config = dict(
    arch='quartznet',
    model='multi-label audio tagger',
    dataset='read English sentences (LibriTTS-R)',
    train_examples=15625,
    noise_aug=0.01,
    n_mels=80,
    hop_length=160,
    input='mfcc',
    spec_augment=True,
    win_length=400,
    norm='batchnorm',
    activation='leaky_relu',
    channel_attention='eca',
    depths=[2, 4, 4],
    kernel_size=9,
    stem='single',
    widths=[128, 192, 288],
    num_labels=200,
    init='trunc_normal_002',
    residual_init='scaled_by_depth',
    optimizer='soap',
    beta2=0.999,
    lr=0.0046,
    beta1=0.9,
    shampoo_beta=0.999,
    eps=1e-08,
    precondition_frequency=50,
    max_precond_dim=1536,
    merge_dims=True,
    one_sided=False,
    adamw_lr_other_params=0.0017,
    grad_clip=3.0,
    ema_decay=0.995,
    steps=18300,
    batch_size=128,
    epochs=149.9,
    lr_schedule='linear',
    final_lr_fraction=0,
    warmup_steps=910,
    weight_decay=0.1,
    adamw_weight_decay_other_params=0.01,
)
Rows from block 6, named by matrix and row number. Each number is 128 + 32 x the weight over its row's rms, rounded and kept within 0 to 255. All counts start at 0. Numbers have three digits each. After the name is the row's rms in percent of the matrix's.
# short0: shortcut pointwise conv, stride 2 (model.blocks.6.short.0.weight, 288x192x1), inputs 48-95
short0.20 102:129124130172110128119134087152177143109120111090100076126121141119126083166108113088126058152164164186114129080131111093120068092131105168170151
short0.21 100:137140138106043117179113226085113138100139108074145138111128166203110146154127117204142160129183104099079127138140156168162093164168142071161171
short0.22 099:138126143136175136104095091203123087076142143167136132106108142097129104117088069144112136179072085108113100125083127160090109110092236122107089
short0.23 100:164067064093082124099111084134104130154122111111114129193109161178115129109160122178162121152110137127188089093151173141106140153115162083132141
short0.24 098:130131173110127134232156097118144122096130043121085142172112074098148125149181155120141123150113080105140165117176111117146182161066152101145194
short0.25 100:103101117169115161138145147108103143147187067133087149073110129128120173092167070136121092083102140092084096119147170144098112125093108102211153
short0.26 099:134124178129074176167194082110100091137075112148064149098159129123175151118156107115138175108137094140153200152143128106155153193176123143158174
short0.27 105:136165110140146114114129092086114148098131179141138149172135094066160148132201126166090149052128125091120110119125137110131128128105118112175133
short0.28 104:116153162118132136122103161179122149097148170088148115152152062125137120203114110131100159082081105105089110104124115105120110104156145156131139
short0.29 097:116142137129086130184114155154173099197133088162117131142093122161134102177101203071113139099085136123117147154106125157095158155079185128099105
short0.30 097:155095097177114158053117171139161141156120129108092229156177102065086093170118141160124084165135117134174150115125154180170080107084150085133166
short0.31 100:131152166128160118110078108146070142123140110149119152127150148143195136146100092091114212151095141068140100122138085115112083109116154081185124
short0.32 099:144121091116124152074145106132170106110101112073156089125099105120090137140138153105058112137129122156094099155106156120123151205116130098144120
short0.33 098:193184130080081157153130079130115086105141140144177143089120127087130065149167112130209172178107101113153145087119111123154106099098143144103156
short0.34 097:093144115158090140154075139130112124149156162087143095138156166071150170138089150084117134100255099168124167066152147111141059179194195107052098
short0.35 111:174130141136134097122105062137058122127097120160090160140169134114156177146106152098112111073164179107162129134141145154147159103121121096130140
short0.36 105:114139112192131079115115213162087090151152131135141115110058161102119107110106111150171168109155137132092138054099106127177185074116126116081098
short0.37 106:077078147108148149103147086064079138105176102119094054142123126120143171119099123126145142155175137128097086136093103157128171152112113094173132
short0.38 099:095129148158098117126145155139171097154157125089099070090101092103088109130063178142146080154065147078170137180064156126129153124178140162133102
short0.39 101:146117133095113148101087184150124102171132111182063146203135168119059171128124162123165132132147175163118102083157144120099092154122107069106148
short0.40 087:129130147126121130109093096106125077167165167168108076141083119122097112114147146162136134098116069096115135155141132150153116106149129095161071
short0.41 091:102106157154092118118105181128067151140154184164152150182190104120135107116237141129179100126100125137128185065071124107132156142149065083125141
short0.42 097:065090120115065151171104152138109109128077137114115151160151153154106116186132091170188134170140168109118156115099105116111175144177105113130127
short0.43 097:121107167101089177142117166180154149121143136132155117173136108123106096164121205105148070099072103179101130078165151140137149147156104103070121
short0.44 098:033123136128138151120126145117089136156176144123093142147102217147116134086122125081126136120103135083086135077133136111130160175130072081160102
short0.45 090:079061120111084122111173153151198105128142105113108068143104046113098141159111150143104148090120199116131140062107113128167148190113088105102091
short0.46 091:137165134148073130110127133132127116086137152041149111132113172119104225155134118096115091099157124128134095117143144107168139130107143235109132
short0.47 107:189079159078059108080146114147078120126199114134089113148145171170157131083160140145155126073124169147054165121155120117116169122165109114074158
short0.48 106:105053085119133176101128118069144147161156174092096114130160070102150138177164155147123106119090131100101144099180096120162129088148078083160110
short0.49 099:165107192136123199132138138157110181043091142157113141099181124135184134109107194111137097153122103094148152150116129149098155106149190141114120
short0.50 096:113101113101120163151084136102108144113139151158151078089099109129103131097137071145114103099104127167137161090117101155207161153139171147083129
short0.51 102:142128209114162093188120101104150129115172120169077039079159093156173107138139127135138080130167117070123149125077082109100148153075154118121162
short0.52 104:096113169138053148143062121122108102105128128101129103098105119135127132157090105101077156145132169160126073115121112153093077152197156100049179
short0.53 097:127090136122112171114080066119077166098125124155173087156114140125130132110104181162120136172101168120097147138134077176154107086141155200096139
short0.54 098:136105138094148213184113080129087119149088089100124104130105149116108147056068161124115111049094188123074167122109164142114129120117113128159075
short0.55 097:174093120111159080100120127149156099119120116164067152102140120151081131096127111153092182131168099135139086131111126189120186120119158083124118
short0.56 096:098160104086144229120142141105150141128126128093124106130158130144139143172183086142074127117174146110112083143136140123133187151144101131198136
short0.57 105:145072115172108178125166163118123119113104106120144136116143100162123093159173163093111108169100118102122080146094127125083132128207090155120142
short0.58 096:129130136145123194114161186074137191102161098152115113170070162130114122141102144142191146078146180115172088113143133077131116152077142087125113
short0.59 102:134119116158142156134138126130089127141131097128115124136056150135157139156108196141122118131104131116082077165141054131098105182109199113092094
short0.60 111:106170112168083114114119125118097150173153130108105099093149086163117162159130119094120130136129120138149113113124158168105105133152089134099091
short0.61 102:156147129152107144128127163124109117117113112159114113156153171119124097241111119098095162135107127069128106119120113118089142163135138130182124
short0.62 104:094146126091123174092168125159097082192195091088107102113170106141148131086154110137130166158134109135050141107101133097163128105157090096141109
short0.63 101:149112116114140143134156122159158193151139128096082108116089065128161126180069130170175114126055117177161098134128187080185169131145157115088120
short0.64 102:161063180143109117120123164087066149136103127113100077107156104133123126073144155148133113072160198081143140094149169109160197188129129082127129
short0.65 100:091110143137134129175161070130108113113128128094123119145133115118114058032085050101052090115120097123120120100202126125083146122163112182142132
short0.66 098:112149163125112145106104180100127142114122107083143127070111181111125129137120122192118187065149161089128131161097159116128140124086154084088127
short0.67 104:115142131135155190074115079165150100157159160151085093194179114074139166114090125140101139091091139166109113134138110101137123158175100174161157
short0.68 103:096171083101119105120086156100131073105097100121140145136147148187128209130095101100166212102128092149173122160110066189154109133207103126165073
short0.69 107:111099100153196158130128122061129161084110147068066099148153107161133204140114090099159222149125147135125147149133100133107070113153158178109131
short0.70 095:087208140107122113094105164152121163134155071175142169113139142109074092106094112107134161091118131167186105174146117149185133180163145120160120
short0.71 099:067119144187162139148138164134080138101128096131094089165136083140093107138081161167170112130121124156194169072177120147147136145192084100101105
short0.72 096:116126138095134142124141095139109073119196107151160126095121133133100140157128128130123107144089126097114095099178227119153167101106134123139099
short0.73 102:183148076104145132136141180088127115102142151173116136145120111159133155124085153160099170127156089103108126111148122128161145153136184113145112
short0.74 103:157103213066063156129107074182125077100138150105130106118126135147125138161129159133130094157087154166121148180122096064098169156102135113117125
short0.75 106:121098142089107114151112091137169075149157135113149160112153079125118087114217121177093151113171111130101172119164129125151143165129170159126146
short0.76 094:184122136111117158104132129084096141226131190130108156100096142099136123129121125156104106128131105094109130124110130089167173157111171129128168
short0.77 098:093138172099113126144087169218142094098139164113183125144139101126126168129092122149212095081158138079110127175154123111116095141077134121075137
short0.78 101:086074069170136112121137158183122149164114109054110092150127104169180131105141119171091139162107134094161105186140113151151138148155133062119222
short0.79 099:165157164193147098148176098183089099177156090140121130124144158175099188081082123066122070107144094128103127138124114108065065120094130045171151
short0.80 101:188160117106104113121156110160145079138146113118064205120096094107085177132096117098159116122084142160131128108106151185130091178158111095148149
short0.81 098:112131141045114112090071093126146122169118152136177177158125170172103100085142136128116087077151144158153169162114126115121142136110085165104134
short0.82 103:098103185204153127174113175153094140112143125079141172149092081096138109103129099114089107161122133140056115148198065079154153208143138123098121
short0.83 092:124156124166127107102135174133140052152119102120160102094070144117086180057130135116108081121157122084104103102140155176150140148138125096125093
short0.84 096:105136130165136200096136143096077115090151117113106118100149095099104106102127123061158090153160145129131143130151150117111179178075084108116144
short0.85 095:060123187120145103170143120128149085143158142109161159094107150155110081073119035156070143164121115138186143187141138099176190108108075162165130
short0.86 111:149126155150129123152089141113130142152141094134053128140175088085100087078109150105147142075125207112164118114095100103184197104116063098116121
short0.87 097:149137117120113091114123157106101212136104098055198138156056088077134067103121101108091120066112119117192136153144103056149174114119121122088127
short0.88 094:114187159132144088090107131136133128096104120112106131148087107147123112094148123094144090170102137121141110112161168127129134088140163137117141
short0.89 102:120119161040140116149126144119172083100092090111233143123114067107150149117120110113089088219098089121161114137129157154131150098127118085129146
short0.90 099:122084161141159130162126090100109076137191145082157112110095130089113129121157154177151125110122124155184090097158131156115083128164143060073118
short0.91 103:134093118090154132149101135100119153048157090152119158133146124189080145120179123107105188129134143127110084139125164173105144122082112110138158
short0.92 101:127129139138172068093170134155085109093166120153125147089186074138155059144123192118129072123155138110154133131090153173133164107079090098149142
short0.93 099:088133099080167149092110170123112155191199114104125108166134175096113129139109066142128166197146110166154116109136130144098164208118113110164116
short0.94 095:146092149158121118155136125101122099153127131166141103126132101167178104075096097113108108099146097116132129124105087105119200188130109088087079
short0.95 110:097123145110137098103152122115106118127207099089160127150105072159100179105103135111149065160103141068134142108131111130138160110128189111090134
short0.96 102:165086073108131119156176162150120123081137108132187100147147143121134155117179152119089106091120197140125163160075105101181197106128078132116116
short0.97 102:084092120236127168125190116133159066152145163129116139176140084118086154130131115177141132080110136107111144124149138184118149179128105116105088
short0.98 103:074130161135106117157072138106144105139123154127130136108120164090101101066137136091130144150156116098150148102156154199120128139108088113090125
short0.99 100:118104143155074158131153176107119125135156122118107095097104071103133080111053155132144117122146110128076083081184090093132113132090123112139096
short0.100 103:152134150147172107122116148137132130138149173083147121144140200047140082134122154089108136144082161136218176125175090199109200151081170133121149
short0.101 098:116150141111168094119153127130191135136106129089087094174111115068151151097148168121118150107122120121104134108110084138112121094074072151084139
short0.102 104:069117117106088131138138139140129084125167105192125115160164059185089160143143105132141148108148078195062163151124104184121114116098112087180121
short0.103 100:089126152106140149165060084110158167155153171134140151159116091156099134152138094086148144150140180090092116165102106143188155136072150112154134
short0.104 100:158137152160068108094092150143089143088116145114090133098110134108109181113149157148124112137115138110135168050206104190164150112167137152186131
short0.105 102:172097055104067156113066076145118131149111077126150123086121148126152115085156135136109087109109158130112112150165081100141131153077111145128107
short0.106 099:104136135112127155108210100149124107071098092109103130144183126158088128073102131127161157106146195107103124132109155123121164116154145155140165
short0.107 100:188129141107134105118128106160060136061126123124159128195114159134114147102120097091138121100086117206161129090129133184101103097124150089143091
short0.108 101:173117096060184156077101118114135154155148121086124137158124126129132067138155116178090125147152174071098123154155158130114128138084088060082130
short0.109 106:173129161095089121122099135113135126097136150108171088115123096118182100096120119098149114114180091162152145082101166102083173152179122069132127
short0.110 098:116142123111040101140120093085146098138124144086132148122162141128136077135145137103127153098100168081105136089099144180132146138080135129120110
short0.111 095:072124167172108087116143162098125108087154116086098133118124084089153143138117201066109152110142118160116131089110085126112140118087152124102163
short0.112 105:104102138058116134111134117169126180113138087060100154120148170119074086152105089135137111088186117152107143156089212081136065140101162115158135
short0.113 098:104156105141161110127120144165118100142142065218143132130092128127155125126107170102094144045099137145056124135113147130166146193113067102134135
short0.114 103:166113112126075173131152096136084139163148158112120082098130094076154049143095118124097157198098083169149129125172093153146120178141097115115128
short0.115 106:125061136166128113127102150098135106107098095127135120087088132094092099036190128125129130091129092078108158122101102120138122057135175111148108
short0.116 107:125053143148110107150161143136159120164145068053088137145137124146153125100100149128118079080114122103110134125102128193094142180139132128151129
short0.117 099:161094159143115084081093074093097109095099139170085125183153088126119123087103133116141113159127134120096106064120125098193103117171123076117142
short0.118 106:148159084091151097149154122120168131172117110126112142140114107152165143154123175120159150151127099052107154189139124118068165099187141077118087
short0.119 102:093154150130129166117144155133100097162130133143115125134097120186149191136129103150130102162184094118098089118086097164132119106176134083124090
short0.120 106:112127172167066123097140191132152122079129124107097153184066104150091124115173148124108164141141163136101045163158155082164047150127115139081139
short0.121 108:105164124149101117115136164110118062168186141171150084130130105135146125160160071102118096071131163095227136154120095118151163123196180060130074
short0.122 098:143149178143066104175169137114081159163100076135146141151112173195111131117085101134136128121100099164091158112170104121129149126168120104190099
short0.123 095:165136093085095174149161137159161108126176061103120108104159154142117162152117119113135124123154150097079082059171187083085127110097071081190139
short0.124 095:132166081116100106212172141107150108155143119195111087117124144088132077123123058164130113145102111146107141179134166127111142124165114137113185
short0.125 100:150125131133125110160111191114058092078138196122102170101117156175166155157153203116119122120152160134075149140087180173137123147136157128131072
short0.126 096:120081116195107096125163152146185149122104113152098094168092168117161110117120104164065151131186123138130079158129150096126127136144178089107139
short0.127 104:126181138193115093138111091112114135139119154147157116165177112118038098103102133169131092142094098130161122102122122149137155175094105130117122
short0.128 101:147120157183098112166116098107196132118132105098115121102098076121138148145123112150126125066155115076091165146125128077157153128143084156089112
short0.129 096:143175160196100138128121095233138141186109180101075138182121131097128127120145135176113141100115153058121114147154130123097092095067105145101108
short0.130 107:114149096149135094090115169169135138097125136128154151151102093124079131125127075117173167172088095138132064090114160132157116184085042107185166
short0.131 098:194138093163135172130173137117115058170102105101118177077087102160149163212134104157126140091154107176086111128163114111190113166172170156132148
short0.132 102:119097092150131100142147162127090091119121113148182149090125163098121160088113149109077154129122174218133170122168107120120123121119124103130140
short0.133 093:158110122108118105139113136073106149128199123126151101128119125118131147123164099155173117055089134106186097106090118098132114110135118138152108
short0.134 101:137138100060189164125164191037108110100152149141114091144124137157112145128130148141078114106117212143058145068136069144108133135127109140100098
short0.135 106:056082107097139086128176111094097136082124106106127138145135173151129161145131157055155178055118112172158115129145101114091139180125090115101180
short0.136 099:114144126140092117107113124140089149160110097111121139128132148042115113067088111133105136144091153126076140163147067098119208130112124138130074
short0.137 101:125131124112142161232134154118182106105107074150144119126102124141084123114128107067114141140125136099101102077095101176097107162168156113101174
short0.138 099:182109178154158100134116155099084094157087112122082171174115150149128116164125122088167126133126138122067115125136211120158162058141081074128186
short0.139 098:140087137119158080078089118143153105203130088066141093107143110087081124101123176101114101094144177127113131122168097140154059124110195153122126
short0.140 099:166106154100119132118142082156127134097127130194174176104131117143127121167113203193141126116072091084142129181111107108150143154157121108108157
short0.141 103:165104077110185147104144152110155133096162102119144153109178172108106095206100105107139107125138193176173160178122124096174124098153110113180135
short0.142 100:110148154085180087111157156090114150102146030094096122167130148130137132128120177117124133088110132202127127100080123131127139196090147103112097
short0.143 100:120130159112134146139083091077116129119128101153147121065099099084141099167115126133181061113125145071180126251126152135122091196124155061117131
short0.144 101:163118137131150143120101116129158133151230167078110187089109102092126089135119098103179159135152132136108088145145088150194168158124162107095130
short0.145 100:142121129163096102171095138135124106105147154096150122156089090108094118122153204107123098116153101133025173184136170184121096145145095080130102
short0.146 104:176172097167144125134122144154084123125137086121100177182104186116045125138072116064127085144149085142081184126144084127140136106109153082125139
short0.147 093:169131095105122137171233128148109101110097148114119132122121069145166167107080111111121148126141168069126154058118102110103163098101119140144138
short0.148 110:149090158143152120120144174126095060150088079145123156094139104164155118074053123200124194120148104143109156073132143126111102163142104150138137
short0.149 104:082164112102131169139094098164156143155124131144060134187125092154065124072079109115153174188085151100151114088096133136158139127138128186116149
short0.150 098:132177121103097099147157111129144130142089177154171114177168117105115124128186097143157183161137182187124091122109137099134188139116128130200129
short0.151 098:083090103141107106062137193074137139194110126123124080131111149140078156111214141128137126115155087079105085114106109092098141097120130108128143
short0.152 098:039169149141135119100135125126111088091128118109095111100154136055199119098125169056138114183165152162136112112145154105113142150064085148053110
short0.153 101:066142167138155129135200173093123116175090155166133145127133121116119124126133174077123102140141097166186191113091087120149149108108117111149153
short0.154 096:138138085143092155103144131169141157141203109112134117116118120168072134094118137073138097178156181056074146154142169101136071117109156146121125
short0.155 106:173104137111101133146108138157095106138074120088081101193135128155138130110107131194181157114109153148129082142177110075121172105148090080124129
short0.156 099:131122148135111113139148123165112185163047126149129113190135121092110133115154127117117137064144160138075149106138192173111152088090178100062132
short0.157 102:130130098123132086085147113111145117134135064094115086124100133059111160205102118152097169174147149170116117102169148145167130109152185115138089
short0.158 106:135126143127120130085134080128133118155074098067126099159102159104164128131060103092123120120134128131137108109124132096130095175183092098152101
short0.159 104:126082110159182168115164182111147093147142093096120166129100125103118101109089127177141103115103090089125179092153116121107088177108087149159089
short0.160 103:123118084117173110132111099184150110144089158134151091061134139148100125104126169100197137070125157090140124060118119152132106082170168102110113
short0.161 099:130193130109149119089153153140115148077141136103152105153114082161130128075163151163099125127164084168160115113149126098110078105216132119107153
short0.162 097:133098080106136132160084128135161127148110148105067103166067087130089106114125145148142133105120102136127087093161110141111134180176155092140130
short0.163 097:096126144177144156088092151124117155106150099095121107133160149153121078077129094128121184165075129070103157114102102203102159198118136162083107
short0.164 099:132069149160101101117172149094127172159152101139158126113100070146117107124113075096118048129183173099149096076167135083151084152149120123130127
short0.165 102:124126107132130123129118143135161137180113170050107073162138144147123151132131120139087066107100119119183207081144169162135154135110111118098126
short0.166 096:112102123119147153145097111148113128111131098116162114123132202187122105099123084132099133112099118143130144142141184148156165072172068135110117
short0.167 097:089107121146139120141138124156128091115117141084160124148111070134145138092115190118167133134250179067129201107144100115146162159105139063107158
short0.168 100:095150151147085139128118156127118121171125120156048138102145157132097140141126123095114148065162180107112166083153111150167099144092162086125150
short0.169 100:119132119145123090159126098121158122102145142101097093112127185162085155150133116115118162104113108070136072067229142151164155138060058118115157
short0.170 098:182145117108076154154117123115155172159199134099138069117092158135198110072130136141075112132138125102137156084147185121080127143129128078136113
short0.171 101:082143135119123108085188079126145101135144083089128086135185179177156135086155124122127127091182123160160086168114175216143174102112088077105124
short0.172 102:152155060133104124113105130149068115175130119145134123143104109123125115085151138094090096125214121137129107108095124118078164203093121193167135
short0.173 098:105101122127112121132110188131135113120162161083132106147134098095113095105142117108138090166137121064091160123118114062150140124113098096132167
short0.174 099:105117139113113107128095121086127126145143214153078147140169106107167117121110136201099110112106116070156122082188206153126081127103086107095110
short0.175 102:090107170085126109169163134072106123120144174080104170087096125162139162083142098107179108149144162104135100190101067204092092128137067139082110
short0.176 098:119112108172120088136127124135193182177093133121134073142148155142148207115118111087112080120157128124130152096066067121166101168121129092126080
short0.177 099:178128158153134132094105143106112123169106075103072137125141117046141119096121129129135099140153184130150134151137152122113117148162141128117141
short0.178 096:131099165238153143132146085140180077161122107145097121157144111090120145117132120155138113121103057114138106122121111110114110141125165095169111
short0.179 102:106114184121149170159179151103069082091194145050130130227141143109084116135135158099124093108162062115123091116151120097122163105139121093126077
short0.180 096:080125105155142186102124133115154158077154098174116081100113131079115105138061131068085156147123116164147140132149109149158152145126078117143138
short0.181 106:140125218081174165122089114122126124113093104115086175231092167082152168087103101136098130103111161136166108139091090135115114130106146138083163
short0.182 096:133163122193105129115123149181098163135121167140118156090126132160151165139103125113185062083117129069152138100235169150121137127116121145145168
short0.183 106:083082073155090092115130103154101102120115115099099130139088174134129083084105135140153167213069117124092114116075173120135085142207079110151130
short0.184 105:142112123132110140068090172148078103166115088094065069090103113120086147139170153098098168197107131163075152142088171103099165101106102120163172
short0.185 095:164128139111110147185119131074144100156154144114108141140128096147141134100167123115130104146108198132024086139118129174129106187155143099129239
short0.186 099:068118154141124127150076154127150152088136161112096108120130115097134187169152049120123166179066109192140090085174104142110105195128118122115150
short0.187 106:120159120131087135122118101107110088170111164137149155101103168077107084103109123151132120072120177131079105065183082123102173126115168109119075
short0.188 097:141105143150139079095086119154118172130105114217124118117094093112114147117067072123089076132121079106142107064154138161098129165092081151132126
short0.189 099:138113116132129141113149144115108142100111060117120152118132123113158179097117173184145151170127116087134135081151077133094139155154127090166116
short0.190 096:111135149112112255179118091108090060111126097110059074132117135115123098105165126124196169123069123154112095112111151149189131095115141184125196
short0.191 097:162124196180066084117139089072153131140118103166093146179159130190131139137097102131145112148106085060127113102118153152130115144051160080081090
short0.192 095:205138117131106103137120131098103169158168110115095166105102135147078146105180162100165119150177153103109125071177149135083079116167132156133093
short0.193 096:080168118095087124201193109073139142076119126135096084090189091188122116114115131124115125141121086065076121122133177102093150116062108167142139
short0.194 099:128157162149162140127145066119152171143151131114113122062113126117096152172118133111105208158135135116158065123158152172150132125109100101127170
short0.195 090:159187148203113179078184107099168163112130142172075104123090112138064211099166125133121150071077083127110129148137171143151070128110133167076123
short0.196 106:158162144161132128108153113143118186117141164167183141128120157118083129136102097184170127063072136146170115173170123105096098083122106104152119
short0.197 106:156126167114160096118152102143095092162104101113072157100127158167066123087169156113159099151118178186193094168117098148119091174139121151133150
short0.198 088:102093117126106167156113159123176155101127153065109126134069151123162202130171098141090108184110133090091128156078142119156130140109098031106149
short0.199 105:129160122167136137131124117115148109124106123125143138086176192110188117121119149082169113156138152113163105145122139141133129139115165142064116
short0.200 094:103204089115125135116155114113073131042105097119102097132191072082135108128124089081159143107134111136083162101145136108149132130197166112063146
short0.201 104:132134108106113096102077151141128094065138169162138035129147089220079113076128146122144107114171134171146168124153102082104142077150140164100175
short0.202 096:157130093129202120119100161186136109169138116113105098148148142128126148157156085143242107078123136169156162100121145117154153117102099095081149
short0.203 096:182091165110136121134147150125122072155213097174092072027146125149154058147147108134174080229106159088144121097115133123180155187132101150191114
short0.204 094:138176149150106139134145199179162087147157216110090140127127153140101156145126101144102088092102174147165121091126093093149100119164110092103084
short0.205 101:149104172149156074159137144134113125140085121116104102130099173126133142135104163160138134141096107088080147104124129111125112211111118102137090
short0.206 100:143059163161069117085148177084093102093107157155115101174103170111165089147160148116155132104100100097220157120152039116170090093134126090090118
short0.207 099:062124071105186054106152157147163188123089111111097142101144147148145168057204117152155180130063115174099177109144097088124112157143118094100105
short0.208 103:093123118143116144124100139089100186156151144135095134101121125120119124136129192139154103129098080174113109128079173148109124125126099125146106
short0.209 106:121114137129108143105096126129142059126112104113165184128137158126168143088106151166121113111150072185116063124211119191100136100138160070094106
short0.210 091:116125152132104107091146129122189149076163133137124112093114061106147181153149178121105126139131113078147148168126076139114103139128138126084121
short0.211 094:125092153075108118139189144143129097137112078097119132091133155036112162109113043094112110181108156079176101074136122134168100178137075121097170
short0.212 099:147129104035147108132093175104144137153123141167113104134180076141096185176180060102146126088175176103134148134154128139189134120156061111160144
short0.213 102:172126090122085064140111184134124071135194165073122136116119136167211081118127102123136160101114095113147074109147087080056130169154104170088077
short0.214 099:107072082101170156160147105143104152167129157105174149085179149122122124104101134068078141124189193094107104133118084093103091074163135147126093
short0.215 096:060101090139045107084150113097172091124125102151137174075137136092078184138128117118118117104145132150134073097139057090122135120127151114115170
short0.216 096:124130197122102143092111166091133115088110128106131201103169126157130099093088106098147160160073106149147122069141066142179073203141072098068142
short0.217 101:117048187149125109130110091087090061116162120035155075173157118106131122099111184141147112128121136142078129154127128092116189187143140144152152
short0.218 094:138170139143077139139117069098113142152135186139102092100165101080124136114114122102183113146109085111140104156157079083102092127169120127150102
short0.219 100:153090167169130097099154186105102085110111124160109153117146107091180155155136080122093154116115175114094216088119108139180122144163141094163089
short0.220 097:207123103154097162175114100084211084101116078118124152091142090183085043090142102105162165097124181188127104095160122117068170173077132100142184
short0.221 097:107079130081099132133163175127125167121154098106181144145143129163138128076184095140102108168114161110151119095153098163145197172142121084092148
short0.222 097:100102179136098103132121110199174107152108143118127098150083093103163177133118133162144113138156152132142120101149133171159124154142073111149143
short0.223 105:107129154122114148078078160090168112173100112170174149189127175143099120121152079126127171123131140108122129162161148123147157132084177073106107
short0.224 096:102164138162160122147123131126141103158155103150059124113101093056106117171076107111129147102146082117131100122150081098138181147124096145152192
short0.225 101:150120192107112137149176160140098130118146072059162079077172106104150102155080130112058127113095106110158091103127169190155150124113135158098109
short0.226 106:174124112123175137129161178144124198195086088094102183146162154076118148142107135121161113132112089132027154168177128145146163172105151179160130
short0.227 102:150142131053183126199137165107139117148183121101080084123122165136102141093132090127109185119141123171114078093133081173133153139112111114084193
short0.228 102:091135138164148225144144132155073090085100112099127119123113073121148142184125108138156086100131153119113148088128104082107129139165112038172143
short0.229 101:102176148123115116089120180145199094146179122131093107140155102070144139092176102081141188126156170115143143094165080098086133113127074107143119
short0.230 098:100160149133118130122133095157152163080103143139052096083144165126098139161110146207197129121152163190129111103095172109155102132097096131106126
short0.231 097:090131160143106134134136077137070102127160095101103096147092137106103117140149133083111101115081173061171086132062132140182117176118123110121136
short0.232 093:114194121156119154110077038126082068112147145123077142073132082093088125114200135150105134093167146134178159101151072167148129163139106109144125
short0.233 102:102065142056090119134142117102123082115150122134117135122115131151131168181105173131106110101143185103097159076173189096094158104055174117113107
short0.234 100:133109124109162107143145133138141067185151101093134133149146084133178041130101135132146114177100150136149148082145150138159132088153073216087128
short0.235 103:135175148108167114062122204083124100113111089091125088138145124112160101148156168116119138130180129125144121132174137131191118159105143139110136
short0.236 101:108162119095066087090149161132111061143204137125143111157123188060091124144138123077142135165148083070108132082076200128115219102162133077116119
short0.237 099:106060097130134202154099111127115173125110109137080111127108169129135126119140140123082103141151113171121202184119171178110153076128078108165141
short0.238 099:133126145114141177089129129070150142111135109102134124134152096117188133113102177131112110080129124119106116132084250145168129162173114064105111
short0.239 102:134181154154116091158177113173106111131134106109048149129087118054102157146097179110110105107171102197129125129097070089139098122120154038131098
short0.240 098:120134141143152075140139162081121114090182158100146140150158136109104093132172160169185070134115124093173127118143212046134156129095111094112115
short0.241 100:194103137094108122124095132111152125168194147100041155149122083140142181091122164144112141079130102082160136179103132176138137163149111130137098
short0.242 105:116126117161134188119121028119196102102116123079165081161132152109170153233112146111171133104108101163152136121129146158136136168121131150134101
short0.243 099:124217134123116117159124149142126092105111159113098061181095096127213136114190116121171183085111192148103102087148101134169143160128097131107110
short0.244 097:186160083173107086128142162136120069115160101203121123127207106096087172107178130165196164181127174129118043129129140094170089151123173131109174
short0.245 102:170113112090190142094114119121083100125140088111176060179137147190169191181108069131176121142115126173128118114144148132111148118112187092063120
short0.246 098:126130093169121116154083081144185073138150076124145113202139181125114100105143152162130153141103133082141154098113136075146135196098181084143151
short0.247 095:126151172097196080114124175114152106136138136097107069062130180152109125135124152159117159188115146201104133109134141120148191142128112104087165
short0.248 102:097154125167111096085163070134156112145127116125138086100149150137099188090136106126127081145084126145089078105142119142067059146147168117134148
short0.249 098:105084148207101179109125132100085159114107152145107149146194116185122118119078126106127132087161098060171126116114093119125136120148081066155126
short0.250 099:108140110157158104111097097122153143065131135153165128140107079102186127156173122112132132117111157152110156186161123064125093111190115089092076
short0.251 103:126119139172172083118099111124112100085125140129105102143110157129163147087124088111116103158143213095157129127136101162110107137078153099098146
short0.252 098:139161105130118127109130132079133093140111113064083171082101111113215131151110146078103127108098076129085109063100156156131109135116136109172178
short0.253 099:097144128111122255096114123099153139126138105134087072133107124148137139166088124131115160130102093165121147125161168148127115140120095096116133
short0.254 101:117125101103140121040064174134073139131124093147100133121136146145200150138136107105100149093072155135093115115075119124173197176116081067112097
short0.255 097:182183104140109118112142093097112103103110192152100098155124129119100137117119128121172193154110157170115098094125251117093181112129081087181113
short0.256 102:176089087115129093100181148116168129108176177142088121137098146101170111137099086206106104115104137144145110111113146131172125135121162124135131
short0.257 102:135096131095103140097120138111137138198093122126104150145139123099174096167126119063112114147101172103082117119115091096101112141116077125171134
short0.258 100:106089115087098093134128097088106074105165095174120108122083099090132152100118074080139180128099115166161129104084141197106113155099164094104154
short0.259 096:157138091119120121083129162113141179086104085152104147076093128188135128153097106091122161119109074080154129148155158168192168122138113059149118
short0.260 096:118130145098076116145141127125165103142141129105158134046093172168144105056089159061151171109225101180107153115130148141146228139137155085098089
short0.261 094:107105104104121070091091141139175118197100141119158099087115122121132153126119152160140155151105102112069126133137080115178099119136147107097151